A small image VQ-VAE, trained from scratch: decoder activation silu.
Rows from block 9 of the encoder of a small image VQ-VAE, named by matrix and row number. Rows with one number within an expert belong to one neuron, the router's apart. Each number is 128 + 32 x the weight over its row's rms, rounded and kept within 0 to 255. All counts start at 0.
Before each expert's rows are labels from the 100 images, of 14976, where the router gives the expert most weight on average: "responds to" is what is common among them. Only what is clearly more common there than usual is listed. The data: stained colorectal tissue patches (NCT-CRC-HE-100K). In brackets: how many of the 100.
# router: slot weights (encoder.blocks.9.mlp.router.weight, 8x96, trained with AdamW), inputs 0-95
# up: expert up (encoder.blocks.9.mlp.up, 4x16x96), inputs 0-95
# down: expert down (encoder.blocks.9.mlp.down, 4x96x16, transposed), outputs 0-95

# expert 0
responds to: tissue: tumour epithelium (45); tissue: debris (33)
router.0 [145 129 147 146 139 119 144 112 157 129 109  68 147 121 173 115 144 142  80 115 115  90 138 144  98 106 161 130 107 127 129 120 146 199 136 149 171  59 152 153 154  88  96 138 171  99 129 170 140 108 149 177 107 203 108 165 184  77 140 108  77 149 129  99 141 137 146 105  87 132  83  80 121 126 188 129 101 104 139  97  94 174  81  81  98  72  69 140 164 153 165 138 172 103 123 190]
router.1 [117 134 167 111 170  59 112 122 163 137  92 145 104 118 107 136  93 126 169 141 118 130  89 173 111 169 170 101 113  77  98 166  90  73 150  93 132 179 125  96 159 123 127  82  80 154  97 131 154 185 194 152 169 108 129 125 120  82 141 201  90 123 134 136 165 119 142 154 156 167 166  79 142 103 136 136 120 111  99 112  95 101 170 110 183 101 171  93 155 112  89  79 138 156 191 101]
up.0 [165 115  67 121 146 138 124  79 140  56 152  49  75 178 143  92 112 105  93 131 110 100 144  75  76 135 119 154  67 121 130  94 157 167 129 158 149 131 180 193 139 143  90  64 125 165 147 116 157 159 120 116 134 178 132  90 120 116 176 157  97  99 103 136 138 137  96  96 157 107 146 119 200  78 120 147  86 133 169 167 147 144  82 145 134 169 154 118  86 143 130 129 123 161 141 140]
down.0 [148  93  74  86 165 175  81 111 142 141 111 107 137 100 128  98 158 172 109 186  82  96 132 142 112 124 147 120 102 139 162 154  66  72 129 169 128 112 106 159  74 179 157 150 100  79 190 131 114 175 153 153 138 137 101 130  85 113 145 173 155 157 140  98 156  96  95 110  83 113 111 119 151  91 141 132 125 158 125 130  99  83 156 176 201 135 128 105  88  80 146  72 196 136 123  92]
up.1 [147 128 141  87 158 169 142 181 145 194 153 142  81 175  61 210 117 118 105 131 125 107  98  97 114  78 112 135  96 131  81 157  91  85 120 115 120 174 151 154 140 122  93 119 110 150 135 147 131 149 154  79 129  89  82 161 134 112 151 206 163 155 163  64 121 158 117 135 130 141 133 157 133 117 118 193  61 100  91 109 157  95 161 108 107 187 142 100 153 118  80 130 133 137 171 119]
down.1 [127 166 121 128  92 141 122  94 129  98  93 119 161  88 160 107 186 108 173 186 173 120 110  69 114 171 166 163 112 122  98 134 117 151 170 117  93 122 153  85  71 149 147 173 160 125 127  86  65 123 110 135 112  87 173 113  98 149 179 138  79 140  88 135 162  76 134  88 101 160 128 153 121 136 155 115 154 128 171 130 137 208  84 100 140  63 118 175 115 100 139 162 137 180 133 178]
up.2 [125 139 115 120 114  63 195 114 153 115 142  86  90 115 118 119 122 134 153 107 183 146 117  93 188 137 141 126  48 130 122 189 107 150 106  85  77 148 145 109 129 114 128 153 153 150 127 100 114 120  63 128 106 144  87 147  95 139 186 187  83 135 124 105 121 110 120 121 101 117 117 115  71 104 145 185 182 173  76  67 114  97 186 145 132 138 109 121 142 122 174 128  94 189 186 148]
down.2 [ 88 107 118 135 160 185 141 128  83  94 123  98 144 145 194  86 149 125 121 128 127 100 141 103  80 103  90 116 182 135 126 129 137 128 164 118 181 114 124 119 115 180 144 140 125  58 143 125 110 177  91 103  97 158 182 136 135 134  66 110 137 113 123 210 115 110 126 189 127 144  91 143 190 184  83 100 117 132 171 170 125 152  98 190 116 107 173 110 104 134 131 122 202 116 103  80]
up.3 [116 137 165  83 151 147 107 107 156 130 196 107 142 201 152  93 138 147 148  80 159 109 115 139 203 128 115  76 137 129 120 146 124 171 109 136 128 164  88 119 105 136 136 128 130  92 125 108 154 152  79 175 140 110 145  74 114 120 117 159 127  99 121  83 132 122 183  92 141  82 137 175 148 127  60  77 113 163  77 146 141 120 204 204 110 158  92  79  64 140 114 173 124 139 146 128]
down.3 [ 89 112 117 226 125 141 120 180 115 144  93 135  81  70 135 159 115 124 110 191  84 156  94 119  63 114 158 176 152 143 178 103 131  98 188  98 191 121 191 107 125 115 141 135 101 129 117 153 149  73 158 147 127 104 160 160  97 132 104 122 129 158 155 156 137 153 107 123 146 171 121  55 106 156 188 165 112  99 130  95 150 142  79  82 146 115 126 119 173 160 113 112 116 116  85 105]
up.4 [165  70 128 146 116 146  64 124 103 101  92 118 174 172 139 154 134 128 100 128 139 122 116 155 126 119 128 108 137  93 104 202 162 127 125 159 152 113 131 131 129 158 188 128  82 148 116  89 137 109 165 125  84 162 172 113 124 142 136 105 144 151  77 113 139 116  84 102 144 120 132 193 148  88 131  80 124  73 211 163 101  65 102 165 141 167  25 115  94  98  93 167  99 120 108 121]
down.4 [137 160 172 124 142 165 143 154 137 114 134 137  84 109 128 156 127 167 139 136 146 128 113 117 142 175 149  90 111 183 171  37 109  98  98 129 165 155 122 156 141 135 123 134 163 111 139 166 151 162  87 108  98  87  70  99 123 114 167 168 121 120 130 134 144  35 183 148  81 115 175 102 137 109 138 119 160 172  79  54 162 164 135 115 177 102 184 131 113  87 114  89 160 110  80 170]
up.5 [146 146  93 160 190 131 161  87 113 139 129 114  90 150  96 174 106 107 129 102 136 125 116  94 149 183 160  76 122 201 159  68  79  93 128 152 101 140  84 211 187 104 149 122 115 152 107 178 151 144 113 188  83 171 117 131 164  83  99 142 148 195 124 120  77  97 129 140 114 145 127 139 117 160 104 141 133 102  73 144 102  92 159 121 102 115 143 183 123 105  70 111 110 128 126 163]
down.5 [ 85 155 131  88 120  83 133 127 131 124 128 139 163 109 152 192 140 153 133 160 110  84 117 119 130 103 168 127 121  71 111 128 147 161 168 127 109  31 206  88 121 133 126  51 115 142 107 130  90 124 144 130 185  36 159 103  84 154 176 157 124 127 138 121 175  98 154 123 166 137 134 148 111 124 119 211 117 177 180 131  99 147 157 100 162 132 123  92 137 158 131 157 131 161 140 150]
up.6 [107 119 144 151 125 135 162 140 136 139  90 110 105 163  96 123 107 181 196 150  97 133 124  66  83 158 138 127 167  96 174  64 164 160 147 146 161 155  89 155  92  93 129 129 122 125 106  98 160 140 123 157 139  58 127  77  86 135 128 120  93  86 132 168 120 125 148  88 115 136 111  66  42  98 127 148 145 127 123 165 147 115  99 150  79  65  97  72 146 152 107 122 149 158  84 198]
down.6 [141 113 132  89 141 116 118 129 156  93 186 157 117  47 103 128 108 108  61 123 111  93  94 171 165 169  96 177  46 107 124 159 164 101 180 148 107 116 132 113 162 218 146 109 147  95 143 168 138 108  98  77  67 120 126 136 124 121 124 106 191 125 138 130 113 122 117 170 108 116 161 183 164  93 103  94 140 106 157 123  88 142  82 105 139 190 149 128 114 103 128  96 102  91  96 137]
up.7 [162 129 122  94 192 155  72 118 135 111 115 147 116 161 141 106 104 164 138 110 118 151 131 142 169 128 133 156 120 141  92 126 200 150 146 153 126 142 108 155 137 129 127  73  95 137  44 141 183 115 128 143 124 148 113 149  75 129  41 109 128  66 120 116 131  62 149 130 151 127 155  99 130  79  82 126 105  89 155 122 122 120  54 167 140  64 151 130  87 165  85 192 158  87  96 143]
down.7 [125 117 137 127  84 103 154 167 124 123 157 105 115 122 124 140 142  85 126 185 130 105 134 130 128 125 150 126 130 104 144  78 127 107 138 137 158 170 160 109 178 106 112 176 193 134 147 118  73  81 122  79  89  55 170 117 190 122 133 126 165 215 130 154 105 203 116 165 128 101 136 104 171 169 126 135 144 110  96 163 123 152 185  92  99 172 167 123 189  80 134 102 105 150 185  99]
up.8 [125 144 132 124 120  83 146 112 169 130  86 114 169 105 151 170  97 140 100 146 152 153 142 112 104 176 138  86 113 187 134 101 157 144 122  91 166 150  66 190  90  94 129  77 151 118 149  77 166  96 106 166 174 145 144 193 118 153  97 162  71 124  74  79 110 133 128  71 176 136 113 111 123 204 143 172  93  87 122 132 144 132 106 149 125 122 146 193 112 128  81 120 113 139  65 138]
down.8 [147 101 116 116 173 135  83 125 144 150 107  94 171 140 117  55 141 116 171 154 166 105 170 120 133 119 109  68 120 142 126 106 121  95 118 134  88 153  67 104 112  94  75 151  95 108 103 144 158  77  82 152 128 139 133 137 187 102 219 124 107  92  47 139  80 170 130 102 131 149 114 153 160 166  68 111  81 155 116 156  80 139 134 162 162 134 148 178 145 135 143  87 108  84 126  98]
up.9 [138  77 152  92 137 105  65 153 109 122 115 113  87 174 182 107 135 154 159 126 129 143 165 181 142 108 145 142 168 149 135 112 122 170 135 155 120 124 101  94  69 129 187 128 130 101 107 105 119 181 135 127 114 159 179 120  62 157 142  57 204 120 138 141 121 112 130 144 136 127 144 120 152 106  80  13 143 167 135 132 103 153 103 189 146 130 107  91  78 147 146  84 168 126 109 136]
down.9 [119 111 130 209 154 126 143 144 165 179 151 163 147 108 141 115 139 120 125 111 101 154  63 139 164 141 100 111 147 141 156 130 151 112 110 141 151 164 160 147 108 102  84  91 119 123  90 200 144  40 106 119 143 114 113 141 174 108  40 177  78 161 120 132 118 155 144 149 126 110 129 117 108 144 149 170 144  87 125 163 162  85 122 120  78 150  97  88 161 128  99  85  59  75 123  64]
up.10 [118  55 126 118 109 157 137 104 131  80 131 134 170 121 120 109 113 124 121 172 151  86  95 101 128 190 160 164 213 126 136  55  89  81 136 134 105 128 134 127  99 137 151 107 154 155 148 120  83 136 134 145 172  95 140 112 114 151 105 155 121  96 151 152 108 125  65  61 114 103 117 170 127 201  92 139  86 109 175 132 113  46 135 112 131 120 132 101 116 159 143 138 152 183  92  50]
down.10 [129 203 189 171 163 119  90 150  85 118 117 115 113 126 163 127 107 131 156  87 122 159 171 118 111 122 131  90  73 169 108 133 131 174 139 132 152 146  89 175 105  65  91 186  96  60 120  90 139 165 147 146 112 160 154  98 151  96  94  65 145 138 102 143 164 178 152 151 142 150 128 108  88  78 154  83 136 112 107 109 187 171 111 180 130 173  95 165 146 129 139 128 127 116 127 186]

# expert 3
responds to: tissue: adipose tissue (85)
router.6 [129 150 104 123 128 143 138 157  80 175 151 135 127 153 113 112 131 131 103 113 146 106 160  98 127  88  85 137 121 164 142  87 204 177 130 178 108 109 141 143  59 126 150 150 150 142 124 123 156  72  82 115 117  98 131 136 118 209 118 136 133 184 129 107 133 167 113 104 142  53  61 132 163 143 114 113  85 142 123 157 142 158  57 123  22 125 116 144 129 127 165 170  73  87 116 131]
router.7 [110 151  38 134 143 161 154 144 134 121  79 149  85 187 187 120 107  75 156 175 136 166  67 146 126 147 125 124 141 102 151 109 110 103 127 127 121 128 111 125 126 250 124 164 107 135 126 110  94 102 102  93 189 109 132  90 114 143  70 144 117 125 172 140 146 134 123 147 113 139 156  60 133  77 156 140 149 118 125 148 165 146  97 182 134  91 166 122  86 150 135 126 197 132 116 100]
up.0 [ 93 148 127  93 178 121 107 120 143 184 125 105 145 108 142 109 118 134 149 115 146 114  67 129 112 117 167 124 130 168 130 137 123 169 176 125 194 178 125 118 105  76 156  45 127  70 129 148 184 203 160 144 153  97 135 164 110 103 124 138  97 130 145 175  53  98 158 154 126 130  92  81 103 190  73 128 128 130 117 116 125 175  82 155 123  96  91 138 144  86 111  73 140 119  73 121]
down.0 [ 97 134 115 176 117 109 130 147 155 128 127 149 141 111  53  95 200 168 156  82 180 150 155 172 125  81 127  92  76 116 118 139 139 136  65  88 107 154 162 118  91  84  60 154 120 114 130  81 134 114 181 178 106 161 100 149 137 156 161 132 132 141  98 128 127 135 102  92 121  91  91 169 120 131 151 104 146 156 141 118  73  76 137 177 166 134 185  99 196  96 165 171 128  98 123 111]
up.1 [175  53 139 100 155 101 217 106 137 125 104 138 139 119 115 110 158 110 105 121 111 147 192 144 102 206 105 155 142  93 102 100 106 164 104 132 152 131  88 116 164 132 158 102 151 130  94 155  97 173 122 193 105 161 121 124 187 145 140  76  26 142 111 138 146  73 143 155 147 127 125  64 149 181 127 141 157 105 158 137 108 102 156 152 100 108 115  90  73 143 134 121 104 128 147 129]
down.1 [137  97 111 129 139 166 165 127 121 120 114 121 161 149 116 143  93 136  88 182  84 130 117 133  75 175  73 126 174 111 112 128  50 113 118 165 127 150  58 134  90 149 140 117 120  57 109 138 162 141 146 121 126  88  80 149  87 101 163 168 126 190 137 109 106 106 102 182 155 111 184 192 119  91 140 145  95 151 184 177 121  60 113 116  64 157 148 124 113 144 134 158 161 100  97 129]
up.2 [141 177  58 154  84 142 146 123 120 100  88 101 139  96 140 132 140 171 131 215  55 132 131 115 186  77 151 158 156 146  60 119 127  94 143 154 111 131 125 204 123 180  62 140 152 135 177 107 149 145  94  80 115 109 113 124 106  74 125 162  90  98 172 155 151 125 154 122 157 116 146 168  93 152 138 128 125 112 149 141 147 120 111  61 119 193 127 160 144 107 132 142  83 142 129 160]
down.2 [ 85 104 110 158 137 152 105  71 137 101 115  79  96 120 156 154 150 122  72 118 143 135  96 130 128 132 165  92 100 170 136 147 144 162 125 115 149 125 182 117  57 138 107  76  93  99 192 123 168 183 124 147 101 202 160  85 108  63 125  66 162 144 164 161 190 101  93  95  96 130 125 159 138 107  86 105 166 182 117 152 153 131 109 126 130 152 129 102  97 112  68 129  99 130  89  92]
up.3 [105 175 136 122 128 125 160 171 122 138 147 147 127  96 108 122 151 128  86 145 137  67  86 132 115 227 158  27 109  77 181 174 116  91 130 144 150 108 121  89 111  88 116 139  52  92 133 135 133 132 198 169 163 152  83 112 125  93 176 153 142 127 149  68  81 118 181 146 120 169 140 108 113 144 106 133 114 134  89 168 193 124 119 142 118 138 112  88 153 121 118 126 151 116 114 114]
down.3 [158  79  81 119 135  90 126 102 120 127 143  73 134 167 160 163 151 158 120 137 131 117 126 151 144 130  90 202 128 132 111 106  89 161 166 117 146 225 146  95 194 120 146 115 144 167 100 106 184 151 104  95 107 146 135 149 166  93 169 127 165 119  76 151 142 110  77 151 127  89 190  98 175 137  76 109 174 121 185 127 156 180 144 134 127  83 148 150  99 155 142 147 151 173 126 174]
up.4 [ 82 130 138 119 161 145 138 144 174 166 104 176 199 109 138 143  87 125 157  68 111 157  72 105 134 217 138 163 123 106 148 109 113  76 110 153 165 135 161 162 183 150 150 100  88 110 145 160 108 142 129 153 136  82  92  85 101 106 124  92 116 106 130 122  93  89 111 130  99 167 175 136  96  80  95 211 158 162 104 184 121 138 142 158 183  96 128  93 150  88 107 125 160 109 121 113]
down.4 [125  99  80 124 163 113  55 123 128 121  59 199  95 144  97 138 133 196  61 123 132 138 153 107  54 140 115 170 169 129  87 157 150 113 150  67 126 142 117 124 104  38 133 131 135 111  95 122 145 124 128 150 165 141 160 172 155 105 132 139 214 180  96 110 162 117 106  92 139 102 127 109  79 164 195 101 123 131 158 145 140 125 122  95 136 113 149  92 114 100 149 159 111 127 138 135]
up.5 [ 97 128  96 105 185 126 129 126 121  63 176  38 176 156 116 126 123 195  87 156 156  91 105 109  96 169 130 131 176  87 148 120 102 133 154  97 160  95 172 136 114 172 102 122 153 102 148 144  71 148 107 149 177 137  61 128 183 153 103 143 145 137 144 111 104 107 144 103 108 116  81 127  94 168 116 160 133 131 116  84 148 118 165 115 130 161 112 103 150 207 157 144 171 106  62 137]
down.5 [ 99 124 129 147  58 149 118 126 133 197  85 132  61 115 159 124 148 111 189 114 159 149 108 150 139  71 129  69  53 184 169 132 153 116  93  97 141 123  94 106 141  96 115 129 163 142 112 104 145 108 175 151  73 149 112 103 121 162  86 107  96 112  76 127  98 144  87  98 141 105 155  38 130 164  98 103 177 101 148 137  94 134 135 137 139 105  96 102 161 140 163 102 186 152 145 104]
up.6 [ 81 122  98 106  94 111  89  91 142 119 113  92 100 136 150 101 158 111 139 101 155 157 187 169 145  74  83 141 137 129 117 189 110 145 145 104 114 136 149  99 102 190  88 141 128 132 133 129 147 130 121 128 134  90 115 175 170 147 124 151 163  90  99 114 111  28  69  80  44 130 111 140  87 186 115 125 100 134 198 110 110 125 135  99 143 104 171  99  88 194 134 163 138 154 132 101]
down.6 [145 106  99 120 142 111 141 198 162 121 139  98 147 137 126 112 116 175 113 172 131  89  31  97  95 114 200  61 183 119 106  96  89 120 114 171 138 179 132 140 146 164 166 151  91 124 122 110 115 136 131 192 136 115 145 116 163  97 170 135 135 180 139  84 116 138 132 140 127  68 159 141 187 103 132 106 124  75 154 121 111  93 103 134  98 125 133 129 170  77 124 141 153 157  56  73]
up.7 [104 112 122  87 123 138 109 124 134 140  95 154 134 135 135 160  64 110 163 136 151 130 118 205 163 145 163  83 131  82 181 124 133  61 128 132  92 150 131 132 150 168 133  82 103 135 208 111 110 150 165 145 150  89 106  90 115  93  86 143 126 107 148 112 106 141 127 127  92 175 158 117  82 111  57 196 126 141  92  70  84 117 149 160 173 161 140 123 188 162 114 149 199 102 125  90]
down.7 [155 150  62 145 167  63 100 125 110 103 115 170 135  96 156 110 171 184 105 134 121 182 125  95  87 139  93 181 165 152 101 161 160 123 139  66 124 155  93 105  88  60 132 120 125 123 108 140 132 130  92 175 183 146 168 198 112 131  92 136 170 145 106 112 147 122  67  96 144 106 174 103 141 167 181 113 110 113 151 182 133 127 132 107 102  98 121 167 120 100 117 141  83 167 158 185]
up.8 [126 120 114 155  43  88 105 154 103 127 152 134 140 144 110 136 154 110 127 197 102 114 156 136 183  71 118 132 121 108  64 161 159 121  68 139 115 131 103 154  97 126 129 110 125 157 135 147 134 124 126  80  76 109 156 153  34 164 161 132 100 126 131 137 149 130  91 103 105  56 109 185 144 113 139 114 163 135 162 174 101 156  75 111 135 111  81 129 120  63 134 134  86  46 103 133]
down.8 [135 124 125 158 158 162  99 119 189 134  72 142 102 114 134 139 198 133 162 119 159 140  87 132  97 136 135 123 114 153 164 121 113 186 136 110 112  95 149 129 224 139  99 126 127 132 182 145 118 181 112 144 124 138  71  81 122 146 133 150  96 104 153  95 201 134 130  87  76 141 160 144 132 117  98 144 106  76  96 106 141 111 227 107 100 108 139 132 117  98 112  79 193 174 125  83]
up.9 [133 102 114 121 161 129 118 145 149 194 113 115  87 118  93 112 158 119 108 123 116 134 164 136  86 106 163  94 115 142 150 139 164 138  91 119 164 186 117 117 109 155 127 115 116 139 161  93 200 160 144 169  99 137 131 162 138 115 147 110 170 155  72  83  48 137 121 146 136  94 118  83  91 167  93  53  97 143 155 136 157  70 128  83  94 182 160 129 140 134  47 177 133  94  59 125]
down.9 [118 104 141  60 147  98 149 103 178 166 178 153 164 114 116 114  66 112 107 173 148  85  93 151 144 162 106  98 164  96  73  61 102 169 152 119 130  94 114 122 142 136  81  66 120  93 148 142 155 171 104 160  66 107 126 114 156 157 166 144 140 118  76  62 160 114 141  75 133 146 130 102 137 153  99  95 116 114 163 162 141 136 147 104 157  89  36 139 117 114 129 102 117 134 162 165]
up.10 [134 120 182  68 135 100 125 134 140  99 168 174 139 124 133 141  88 169  89  89 137 162 135 117 107 184  99  99 153 101 101  82 154 122 201 150 120 157 169 103 156  88 188 129 153  75 168 134 131 103 123 134  89  88 129 128 189 123 143  85 166 135 127  96 128 105 152 112 164 162 173 111 136 129 134 119  91 137 127 136  73 113 123 112 187 142 113 144 119  56 118 142  56 145 218  99]
down.10 [131  44 108  80 112 144 126 116 125 166 107 161 131 108 117 139 122 147 142 121 116 157 159 132 152 147 188 157 125 110 159 136  48 111  82  86 146 111  74 128 127 112  92  65 164 127 119 175 181 140 156 116 141 151  86 143  74 100 105 226  78  96  90 121 127 146 114 133  97 141 127 101 104 141 147 158 142 127 156 114 140 103 176 115  97 152 130 101 133 177 113 166 216 111  97 171]

# expert 2
responds to: tissue: lymphocytes (99)
router.4 [129 108 163  80 130  66 109 129 151 100  98 139 172  68 118 138 117 127 146 143 119 135 142 161 134 156 163 102 157  99 113 170 103  75 157 119 111 140 125 155 190 116 143 138  86  89 157 133 109 161 153 145  93 101  90  84 124 106 157 111 146 100 153 104 163  72 103  64 136 175 167 122 147 129 122  76  96 124 170 121 121  83 166  89 219 124  97  95 180 123 153 146 122 178 134  43]
router.5 [178 144 159  98 128 107  58 106 130 125  65 108 159 124 151 129  93 166 170 142 133 140 132 155  74 155 155  82 172  98 165 123  94 110 126 127 127 173  90  86 167 154 176 121  98 122 148 136 104 164 179 134 187  72 106 138 142 118 107 152  94 115 118 101 142  38 166 123 121 162 188 135 144  62 151 113 133 101  95  91  93 120 174  82 186 124 135  98 104 106  93 108 163 149 135 150]
up.0 [142 186  95 158 122  96 135 102 158 108 106 138 178 156 147  79 121  74 151  86 103 158 142 109 164 155 104 153 130  94 185 118 131 168 120 119 114 120 131  81 122 134 182 129 147  94 103  89  67 166 146  96 159 150 164 163 120 147 137  99 115 140 109  74 121 117  99 140  56 137  95 180 137 126 194 137  85 125 192 149  89 133 161  71 121 135 122 147 133 127 126 194  61 113 197 146]
down.0 [134 147 182 142 129 145 104 135 109 176  96 141  65 106 144 133 166 138  87  77 159 140  99 179  92 108 114  86 155 154  86 127  99 144  96 143 136 132  85 175 151 100 117  96 108 120  83 172 169 120  70 139 125 133 147  87 154 128  64 124 125 152 110 190 104 175 149 136 197 106 113 117 125 160  53  85 108  97 112 139 197 108  79 168 107 181 151 164 129 139  86 124 167 139 124 152]
up.1 [122 172 124 131  95 151 176 147 140 111 185  80  45 152  73 151 123 134 102 147 113  88 128 102  68 147 110  99 151 104 138  99 112  99 146 160 121  97 123 178 117 107 157 128 179  51 138  96  57 120 112 168 137 121 104 114  89 140  94 141  92 155 158 154 176 113 112  39 159  66 105  85  78 143 129 139 116 133 124 104 129 156 150 104 137 133 104 131 174 151 148 163 134 181 164 134]
down.1 [120 112 111 106 130 143 149 149 141 145  48 199 202 107 217  90 110 118 162 140 102 131 178 143 160 150  83 160 152 168 140 140 120 148  77 146 153 126  57 119  97 162 124 144  98 161 131 201 126 164 181 190 126 178 127  99 132 121 119 150 152 115 164 139 106 147 101 169 107 172 134 187 107 157 103  77 107 116 147 140 115 143 122 168 135 123 121 129 118  91 150  79 125 154 112  91]
up.2 [ 97 180  75 107 157 177 143 124 141  61 108 117 132  93 164 131  97  96  84 128 132 140 146 111 123  90 129 129 129 155 103 160 145 159 146 130 166 131 138 141 122 127 142  96 183 121 184 105 169 115 145 113 160  77  68 126 207  92 147 205 129 142 146 142 149 113 134 103  92 123 101  81 166 168 158  67 111 153  97  94 136 193  98 106 141 115  71 139 138  76  77 156 136 169 143  78]
down.2 [110 139 170 132 115 128 115 137 142 126 161  57 119 151 142 100 123 127 145 195 165 113  65 120 115 106 137 117 118 138 143 134  96 170 136 173  72 151  97 136 153 146 157 146  78 157 115 103 152 187 131 176 138 141 182  97  65 110 122 167 151 136 149 130 145  62 108 157 132  91 149 140 204 102 136 122  86  80 185 198 111  94  29 157 147  96 139 125 123 106 133 126 157 159 113 139]
up.3 [167 161 124 139 124  90 183 139 109 100 132 127 122 142 151 119 120  94 114  88  95  77 121 128 167 124 125 109  60 135 106  94 180 105 139 138 131 140 169 146 151 171 105  84 116 167 127 180  88 169 182 100  97 134 133 114 126 139 139  88 136 117 143 128 145 163 124 131 148 133  75 105 161 105 112 138  81 151 146 100 104 179 169  63 102 176 120 140 131  78  96 200  81  61 202  60]
down.3 [147 153 128 113 136 118 127  84 116 116 128 168 129 155 126 127 133 130 128 141 145 133 122 109 177  85 171 100 142 144 183  85 116 176  96 126  93  98 109 160  87 113 101  89 138 169 116 119 160 137 162 137 209 119 148 139  67  37  55 126 133  99 153 143 116 116  92  73  85 159  97 118  98 113 136 100 107 106 114  87 106 114 153 130 161 103 101 165  52 144 125  75 202 167 171 164]
up.4 [109 102 154 126  85  98 128 148 157 129 143 146 131 101 107 154 115 151 116 107 113  83  55 134  97 162 115 173 155 114 144  94 100  55 148 123  95 125 188 134 125 165  78 114 154 202 167  76  91 130 134 101 131 119 125  93 129 142 128 176 103 117 117 166 114 131 104 187  86 160 144 122 107 212 204 171 102 113 159 151  94 112 153 109  94 115 159 132 134 131 192  62 106 118 168 112]
down.4 [131 178 166 137 143 147 174  94  84 122 106 108 115 104 126 131 170 121 125 111 160 151 203 133  93 163 118 103 116 119  34 118 128 204  74 107 115 123  48 148 133  67 104 149 138  60 108 172 123 121 105 155 101 178 106 140 186 151 129  82 119 135 134 117 119 116 157  86 151 109 110 125  91 101  75  96 142 118 149 143 176 126 133 182 130 120 160 156 149 156 135 200 130 140 121 155]
up.5 [145 124 154  67 164 173 171 137 143 132 166  95  96 138 162 154 100  84 136  93 199  88 183 138 145 188  90  83  85  72  89 134 115 125 135 116 143 187 123 186  93 105 180 124 119 103 126  74 165 154 130 173 133 144 141 170 135 122 104 147 154 118 101 123 120 131 129  61 124  78 128 148 174 158 134 125 131 126  95  93 104 124 147 207 112 148 136 126  88  98 137 186  97 161 100 161]
down.5 [120 164  95 183 157 138 128 120 110 141 105 146 141 143 166 108 119 174 109 127 143 191  99 122  74 149 116 124 163 158  90 106 112 107  80 138 103 132  90  93 122 127 132 165  97 103 110 148  99 140  80 149 120  98 160 108 151 179 153 114  58 144 165 126  91  34 168 238 125 163 129 145 136 178  79 146 108 145 141 185 165 119 101 130 100  71 131 172 125 128 152 121 172 116 121 108]
up.6 [138 166 131 103  69  98 135 118 193 150  56  97 130 119  93 145 132 146 175 100 119  96 120 139 110 127 161 134  83 143 167 164 145 133  94 158 115 125 165 136 129 155  53  91 146 103 107 182 139 109  97  72 120 123 144 154 109 133 114 132 164  54 101 118 123 133 163 204  86 205 109  95 177  90 144 160 146 128 164  94 128 127 196 106 150 133 163 160 131 116  84 184 124 118 125 154]
down.6 [141 103 114 138 193 133 134 167  21  91 156 147 165 154 175 121 137 136  63 143 175 150  87 139 189  95 127 139 151 147  80 114  89 138 145  85 156 133 111 128  96 160 178 190 118 128 143 102 119  81 130 148 159 121 143 128 134 153 146 133 114 218 142 100 128 146 106 101 144 118 111 172  48 112 112 100 173 136 100 150 166 134  87 123 101 130 116  74 136  96 158 133 107  76 141 131]
up.7 [149 143 105 154 140 142 143 142 128 142 110 112 132 145 117 217 112 130  86 142 160 139 114 141 113 122 123 126  73 126 115 117 103 118 115 114 115 208 173 151 204 130 116 137 128 198 161 149 115 110 133 156 139 118  41 131 168 173 123 153  88 168 209  44  92 204  92 159 116 157 123 142  94 127 125 156 131 161 148 149 134 133 150 110  75 121 155 138 145 110 145 112  89 171 170  99]
down.7 [115 143 124  96 137 118 179  50 141  98 107 161  97  98 157  44 140 143 151 124 149  65 177  98 108  92 120 125 117 113 152 142 136 136 133 154  98 108 116 148  54 140 112 170 136 116 115 116 136 125 113  97 104 176 192 103  41  92 130 152 142 119  83 188 155 108 146  74 100  97 124 116 158 107 157 136  72  75 107 121 118 148 130 113 199 111 112 123 105 114 166 126 190 131 148 166]
up.8 [190  95 121 114 136 129 115 116 112 164  87 156 141 136 143 110 126 152 131 102 115 101 166 110 187 116 147 110 169 134 124  91 138 173 122 137 123 153  56 148 138 103 150 135  72 136  85 105 155 173 118 159 139 177 187 166 110 166 116  56 112 112 145 157  80  78 128 137 135 117 163 190 204  88  45 130 185  82 116  98 144  82  78 176 145 133 122 108 104 145 120 130 109 106 152 119]
down.8 [112 126 158 155  78 140  97 175 106 128 183 142 114 139 159 114 162 116 150 151 150 182 124 167  59 120 136  84 100  81 128 112 110 117 122 135 120 106 155  93  86  59 128 143 140 142 121 173 122  94  99  94 116 127  96  97 157 128  88 207  83 167 127 156 161 156 100 180 139 132  53  75 114 182 172 160  74 125 135 105 123 119 160 102 105  85 145 177 177 131 140  91 125 165 140  85]
up.9 [ 95 120 147  94 139 173 150 132 126 134 126 186 100 110 162 106 103 149 133 102 121 146 207  88  89 146 190 113 172 132 175  59 149 165 146 145 161 100 168 106  63 108 164 117 185  72 103  91 105 114  79 195 135  91 114 160  88 125 136 101  62  84  90 127 147 105 106  67 118 135 144  89 141 150 100 118 138 151 151 110 125 142 116 165 156 105  83 122 167 159 137 106 172 135 148 142]
down.9 [124 158 144 158 140 108  98 157  94 165 161 146 131 175 158 145  88 112 131  98 127 170  66 149 163 139  86 148  99 111  71 146 107 149 113  98 107 126  82 184 136  94  86 110 110 105 136 156 168  86  95 103 139 143 187 122 197 119  93 104 157 192 148 184 120 164 166 168 139 105 148 139 101 163 154  84 127 126  79 132 178 100 115 129  71 210 133 148  99 137 109 111  64 106 142 135]
up.10 [107 156  93 113 144 102  68  89  94 164  99 135 137 119 117  69 143 122 217 152  88 224 141 105 129  70 155 178 209 205 131 128 160 148 152 148 147 132  95 111 143  67 161 158 102 124  80  98 143 158 110 137 143 115 130 141 114 112 105  93 113 118 111 136 149 108 138 139 132 119 125 107 122  71 119  97 176 111 154 178 109 130  63 142 169 130 109 115 125 125  74 106 136 148  85 136]
down.10 [110 128 121 102  99 137 111 179 141 145 122 106  96 118 152 156 150 126  66 176 187 120 104 186  84 180 173  73  91  67 144 161 136 120 102 176  71  95 104 154 116 121 112 117  99 172 196 199 132 101 163 128  49 114 142 103 101 127 116 174 108 161 135 125  96 139 144 134 148  49 107 131 156 114  93 157 102 109 180  71 118 109 108 143 124 142 142  96 150 137 123 130  82 138 145 119]